Weights of a small image classifier: num experts 8.
Rows from block 6, named by matrix and row number. Each number is 128 + 24 x the weight over its row's rms, rounded and kept within 0 to 255. All counts start at 0. Numbers have three digits each.
# f: depthwise 5x5 conv (model.blocks.6.mixer.f.weight, 192x1x5x5), a 5x5 kernel
f.0:184099080092117160136110130133159128098124128150110114108133135124129142170
f.1:124148125146146138150123104161168145143125177187144136132121163111156129110
f.2:116112157133123122105121138116105088089141141102114118179172108120117160163
f.3:145111060122100162136104141095144107096150085127118110148122131132120135145
f.4:144116106108097111089109093087101106109155130145144147172125139144143164132
f.5:104103119156160096107131158177122153151134165114109126117163103120112120162
f.6:124147118100130137151144125141107070138158116133109121124096182154116095100
f.7:134144119143154103092095170136081108127100140109097123132127110091095117149
f.8:177142141136118146127107114106103098098114123127144140167158159147129161174
f.9:079079092092072122137131127117141137130131136133115141124149133142153166142
f.10:150110117128121168138134141119158147155141113165141158172137139138161179153
f.11:104139160185144143138108135127120115089104128108122114152150184139119148155
f.12:104117137133117123158153121104175169134102113171128125096122152087100127150
f.13:129127113126115144110092131122125070049110116134119127150139139140142152144
f.14:104111110124115174157150119135173111146164125143098136143114149100166135093
f.15:097127122153166127160149157158153169159142145125118116117143100086104100126
f.16:085126143141126121120126114141151167131134127110149125094097062097133101102
f.17:171094105107191144137138137162126160121132149141147113123145115165145141139
f.18:078164151153140106142128119095123115131152103137119123135096155162165161148
f.19:141103110125091148125113148121140096107159127168162150144118139188138140154
f.20:159135148148159150112113126136133104083105139124114094106127190146132140162
f.21:125139110095093136160133123099145163146117084170164140122116164157133112128
f.22:119097104156185124106113141133144174141141122155150115116151156106106124163
f.23:172142158127097150088111116112169098111142145136138117144153078121148121133
f.24:158154107089123127126099106128139121105151157142141122180165142152128168151
f.25:098156186153149152168139121101109132129088108106133116120154097120124124147
f.26:186144128114127185174121123116155171127132138142141119101126158141117124128
f.27:137165166160147138175165141153134161171140139104128147136131127134114098109
f.28:099119126125116108091129095116121153107076106164158129105119150126143155171
f.29:143091100147158101116128109107095160175119109149149125141114126113078141135
f.30:134104078123158117116134164175123140120180166117143118148152121141139116111
f.31:145150137141120147128083126117133100048136135131154109150145110164132127124
f.32:172107088107118166115097100108167146150130099153152139156111140133131144140
f.33:146134114146086140122124132081158175177148124123137119095148102125145098124
f.34:126073115128142139117154172122091120150180106127128136164111156138129148139
f.35:132091106103118172137161151133130104106132127111106135110121147163143089077
f.36:177138116115113174151141164130151150109104101137167115115093118150135134099
f.37:115068123171164095104151155138116145182117113122114134131121129119125125145
f.38:105124175180120140135101157126139126080100145137146123146172115131142150130
f.39:114101099113146161148135154153173136117160138120082096142160103102139127117
f.40:097088106139155141136150142150136160156151090131119110151114130129096155178
f.41:130139139149175096173167107140092153152142142100134141125162116133136157145
f.42:115107137160136138170175167135147140174158106133116113114081113129119124125
f.43:117162177177169106137159147128100118095142135138133139133155112105144107117
f.44:163133137140181124143118106078143144110123123161118112118117073101110132120
f.45:142138127099115099125108101119075147155120125095149154141136087088113159116
f.46:122110103122139110092084103132089081072101140111116105125148132125124129131
f.47:149108121115115160137154122140160131146103115149130103099093184175133144111
f.48:106098099117112148117132123140170132136103093150158137080106152131102091106
f.49:130162127152191131162123141182127147109120151117109120120133117101110107101
f.50:148152166152197117136141132169131117112149161114122100132165124124123137139
f.51:166135140116141125101110124147106107116097139083091111109138165158145134174
f.52:088129154172128094126164129127111104127113110168131152118146127121075142153
f.53:115110126099100122115132111107120152147149146116108136133118072062121114094
f.54:117100145184104122144153145111139104107095089131113106101099156118110119152
f.55:097116095144119144142143135101156170172144102144170156125109102123158130117
f.56:152139125126134167161167179138125104091146127108133118126149158163153127098
f.57:133123099125122147136131140137140102117131123116163140104133175187110077095
f.58:136127131116140136127138145136167071102164147135086121124122141174169130106
f.59:177125147121132158134117113138127096122127143116082127132117166159176132170
f.60:127120152175157145118143134125142149131094166143151157096127128087163095132
f.61:142158103098117125151104103108120155113091101123167139133117120164169165141
f.62:119161183154133141161164178152148140152164155134112120118124134125121119116
f.63:160097119102112155122109155136117127117151114141127114188156170131137161157
f.64:144154125141135131149166117110140179178110127140151163100151127142169124146
f.65:115115144130088146131161136121140086112159159141073123166124130131159153111
f.66:168145136159137142132105136108107118124117139122136134131134169181179171146
f.67:164128126165177115115093098112119146136156133113157124158149089124106098128
f.68:162140144112056174137125111100115157133106109142161125130113146136143133119
f.69:091071138109099145116170110118149111132115132139078139133137140099157145131
f.70:079074105125146097103107132150115120133107113119112098103125163163135133146
f.71:081113156168183084122150154149109129137149160120120137115140124125117120146
f.72:126107109129173130119096123123174156096147144179124077142131115111124127118
f.73:112095151164124107076120134113127104129135112136134134142138102119085077092
f.74:082157113112093134142114127126128139108124115128146145131127061138122104075
f.75:075143118109114088134148153133113089116138160162125121097122133137168129096
f.76:107097154170101097091131133119155101133168157157120138164123110110119144111
f.77:145089127113108137133146129133179127122096105142147146138115182163164149147
f.78:072132145108121079107150112096130115109109137114112100140158093130114135093
f.79:098115174126142101105108147147090111117182148129128093149126151125137152103
f.80:159133129165155113110131172156116111104139116131108093134097185151111128117
f.81:185188102113135121152132141114101142134115102117143105109150150143114094124
f.82:131143096105147128107094160130101106112162083152160120143100131145108118089
f.83:115096074103088149148154125121154162144121130155147131123141098112145153159
f.84:104122138110102119148150154151139133120126135120106100170181107090145160163
f.85:169097087120160158163152155175132114150156125142124123138151126145106113124
f.86:169112131148148127109127160174116109113151195128121116146153107102131121120
f.87:109158166110091122170159118120106150141107143136179164115133132142157132136
f.88:076140135132092107156127151113140143129156111118138124128106062110124129092
f.89:145153110088066163142119119103157115110131103119100131129108148150161144125
f.90:150110145137167126095104109152096105106103162115115086095153145146114132154
f.91:103122177147203130097134102154113125128112119119165142126117115144139142129
f.92:117156136087110110138119112136116139106133188095131115141171084127129145157
f.93:165150132114125123105110109139106087094097156093101103091158153150130120127
f.94:085072133111125145121153136129121099163156138128078142140138112109125097105
f.95:114110105119152108112110159171116106105132139171173149140135167165137115125
f.96:159172116162163149144126141137151136122122103184148123108100126115112104096
f.97:122137168150130129102104096104141121112154164135122112166185096125104143132
f.98:146150163129139138139166161169138125121128147125121113098134186159136121169
f.99:149127133154135116080088107115162165168127142120127146129102115090115148160
f.100:069109150146150091094135127110111127140145118104144129154120085098094131121
f.101:142162132122133138128082113134120162098118112105138108140101081117144168084
f.102:143154149150099102150132109090059114120104106090131145130126155131140134135
f.103:161134142126157137146131116141145150115087121155108121114134190175123125165
f.104:087133129145141105129121119149129128090097134127121135182192101105128146138
f.105:095109103108108122148156140125140126154154141094114115101106060100121113126
f.106:142101106141114155109128125165110182170102110110145157113112140098100128148
f.107:079125158162156071085149140131098111145121118112125142131128098116139118133
f.108:166111098117131151143129161173148119125121148152121115103146173144114111176
f.109:092093115134165116117080109137104165141114112079152146113119123101120113140
f.110:088147133150129120144120109101121153155155121133133136136123065087108112086
f.111:140103101125096136151174169126123107117097083141147165119107151149147129140
f.112:131094094079070163136140151114144113135118116123107147138111153123152152146
f.113:149166116138167152151086102141160144087098145122135093104132103114138131125
f.114:191169116100143154129075112124133139125150137111135121156151113149112126148
f.115:091102117137149125109153174160122097154181156142116142154128129145150146124
f.116:138147095112169129160108107133119192151134139121155109085118142140145141142
f.117:156146154142126132115099116120117085071128144102113096152163111131115155154
f.118:162168162139128152141128118102148105143191144162128129168140117115115115130
f.119:164127120130135148129122111119112103118110130107098131141140137134163168207
f.120:180151143124114130144165104135143140141103136121149176094105144104134089109
f.121:085065083120133100100135133127112107151152153145122120138148137132098138148
f.122:134144116130188113156116114148093146128116137107125151166174108136139169135
f.123:142163151169145145147156150146162170171121111153143145103103117124118117109
f.124:175164152149173163126119127132132109110088131119122125106143158139138138175
f.125:164120135146174108136146093122142172190112115125133140130146129113110138158
f.126:169147110128135161137082125136142104063153129130106102164131109126123138116
f.127:069121124156122134162123124128149152160152121137138149150130070092114118117
f.128:154149166137136166159169167138167152141154125149110142114100144144126129149
f.129:153134087113166132109102120147135160157147124089087107082106126131124137144
f.130:175119088121144169128120117129168155131122109143125097088122149143138155162
f.131:137113132128110137132112138142132145097079110157169078098106167145119153112
f.132:089111111129084122157137129105095123119154094127111126166088119108093117102
f.133:149169187149127120120113142135108102098119146144150135117126149129132084082
f.134:164163138137135105114113082114130107132094125119091126100124109094108105083
f.135:088131121125162144151119127138154168156172150117125101094107166134095119115
f.136:118148172147097095109135106091104105131135105120159148150123148164161156135
f.137:145172149131116095118097105100119117112128155071109120144118086139150116107
f.138:133125118089088158121103090087178149110136136181133120127139139125128132119
f.139:121119123117166102094121103119087158156076100131144128097131114107094118131
f.140:132118116125158139140132144128095122149151131092120132164163097093072108159
f.141:128174185161110126144128112112144151133141139115115126145129085097108114086
f.142:128147082100125120121147071084128131122137118133119105163176155116127133116
f.143:100090132142150103127146142149116115130169172109118121150171099122134134174
f.144:133164142143166100138104110132097146138116167086128113114155085136104121158
f.145:120168115148178123124126141130128139124130093167131088110137184141097126149
f.146:104185135116125093129118109145124126130164176123099103114166151135125098115
f.147:146144122106060146151109115107165119112135122132127142127104072124122120096
f.148:125119077097171120115102142159140153131084134105114144105140175133139119132
f.149:123158138148101132176136116120123151150131121111144133150138068076103130109
f.150:123138093126122120132107107125163164133127149113142113139105079131134118055
f.151:132121093102105124097071084104094128098102119108121131146149102120117123148
f.152:124124094124124110088086101114090092077102137101134110123152102122128128134
f.153:120119121122105149126135151123151080085145120148119154186135136170163129121
f.154:070117142175139089113124138094114115129152108083113126137107105116119116110
f.155:117066103124148155124108105114143119095146107135144096159122127135115177107
f.156:112123099107133102107113111115150160186129123167099119093150151100138109139
f.157:101183177153133102105116131100157105108137114135110151146139105102149141145
f.158:114121164102106107121180097111123131155096124114114170109125114095162118109
f.159:143103101119135148111129108111156135113062081125120132125125161132144151170
f.160:156089130101074131117159113081115102122116088136147139150130149144132151137
f.161:107136154161119130128107122143140089095151135155153155176163079134129125126
f.162:128140107106121150136110133118167192160140150100137102103160114118098106146
f.163:162173112127143144137083115120137149118150141122124109121096131094092085096
f.164:087108110103083129112096109113146131117120138139157147153133143170166164138
f.165:141150113119139122132083095117138191121112127131183145097123095130129113121
f.166:116139136142133140162137106111144183146107078151151111096121151106093106131
f.167:151139142092111125098156134143156146158148137148115083115105149157086106100
f.168:070160156150126090136140104104140156135125111139160139109153104139137103097
f.169:118120098128145136132115149144133153113161136110165087156105164152104153177
f.170:105159090131129124140170090083136139162168140133112136126086139119145135109
f.171:099131128112100107135094094089108112096128140108161124156151137124111171165
f.172:168143138156135121136148146139139144164119113112084137094110135089117088168
f.173:100092082150132128124122132164165143141152160183125124113145140112129131160
f.174:131161151124090123120152147156124091074131149162136152142122116136172116108
f.175:166144137155124165181162121155142106118120128114102133163118136156162113106
f.176:145168113098128157148153136110154163120133099152113098086114123088119099118
f.177:180123081148119136142092109132132114127162111148140149182122130136104125156
f.178:159108102122136140151130113136143189167107136155111112126148149080111122149
f.179:161136147165127156122116127118137087105123138146135159172155164147161155149
f.180:151174138123125138142096112121105104050088129119119111112124123113133138115
f.181:185144082126118179142142146151137116126122112130127164173111121150125139134
f.182:147119125127117146081129159168086116104088100141117124110140158166141131152
f.183:156093088101096155108131165138111099127139098129130160153128125125159147165
f.184:191155091085138156142125154149120109131117132114106130136145171144142118146
f.185:087163143138122102161154104107124172137137106115128136138113079096114149150
f.186:168134124132147182168177175149148136112114104138118119125136138145140112139
f.187:145127130119094116149134097129090140142164168116154179164163116132123142115
f.188:149169153112113147122124113099174114088174137149142122150141093156128144134
f.189:084075127148133117075119118113152142127109105111145126113125082121149142152
f.190:137152188155117126098134125124107083129081102140113159143136154130135109111
f.191:090132134145137097104099106119063153135102153107150115107157118117116101127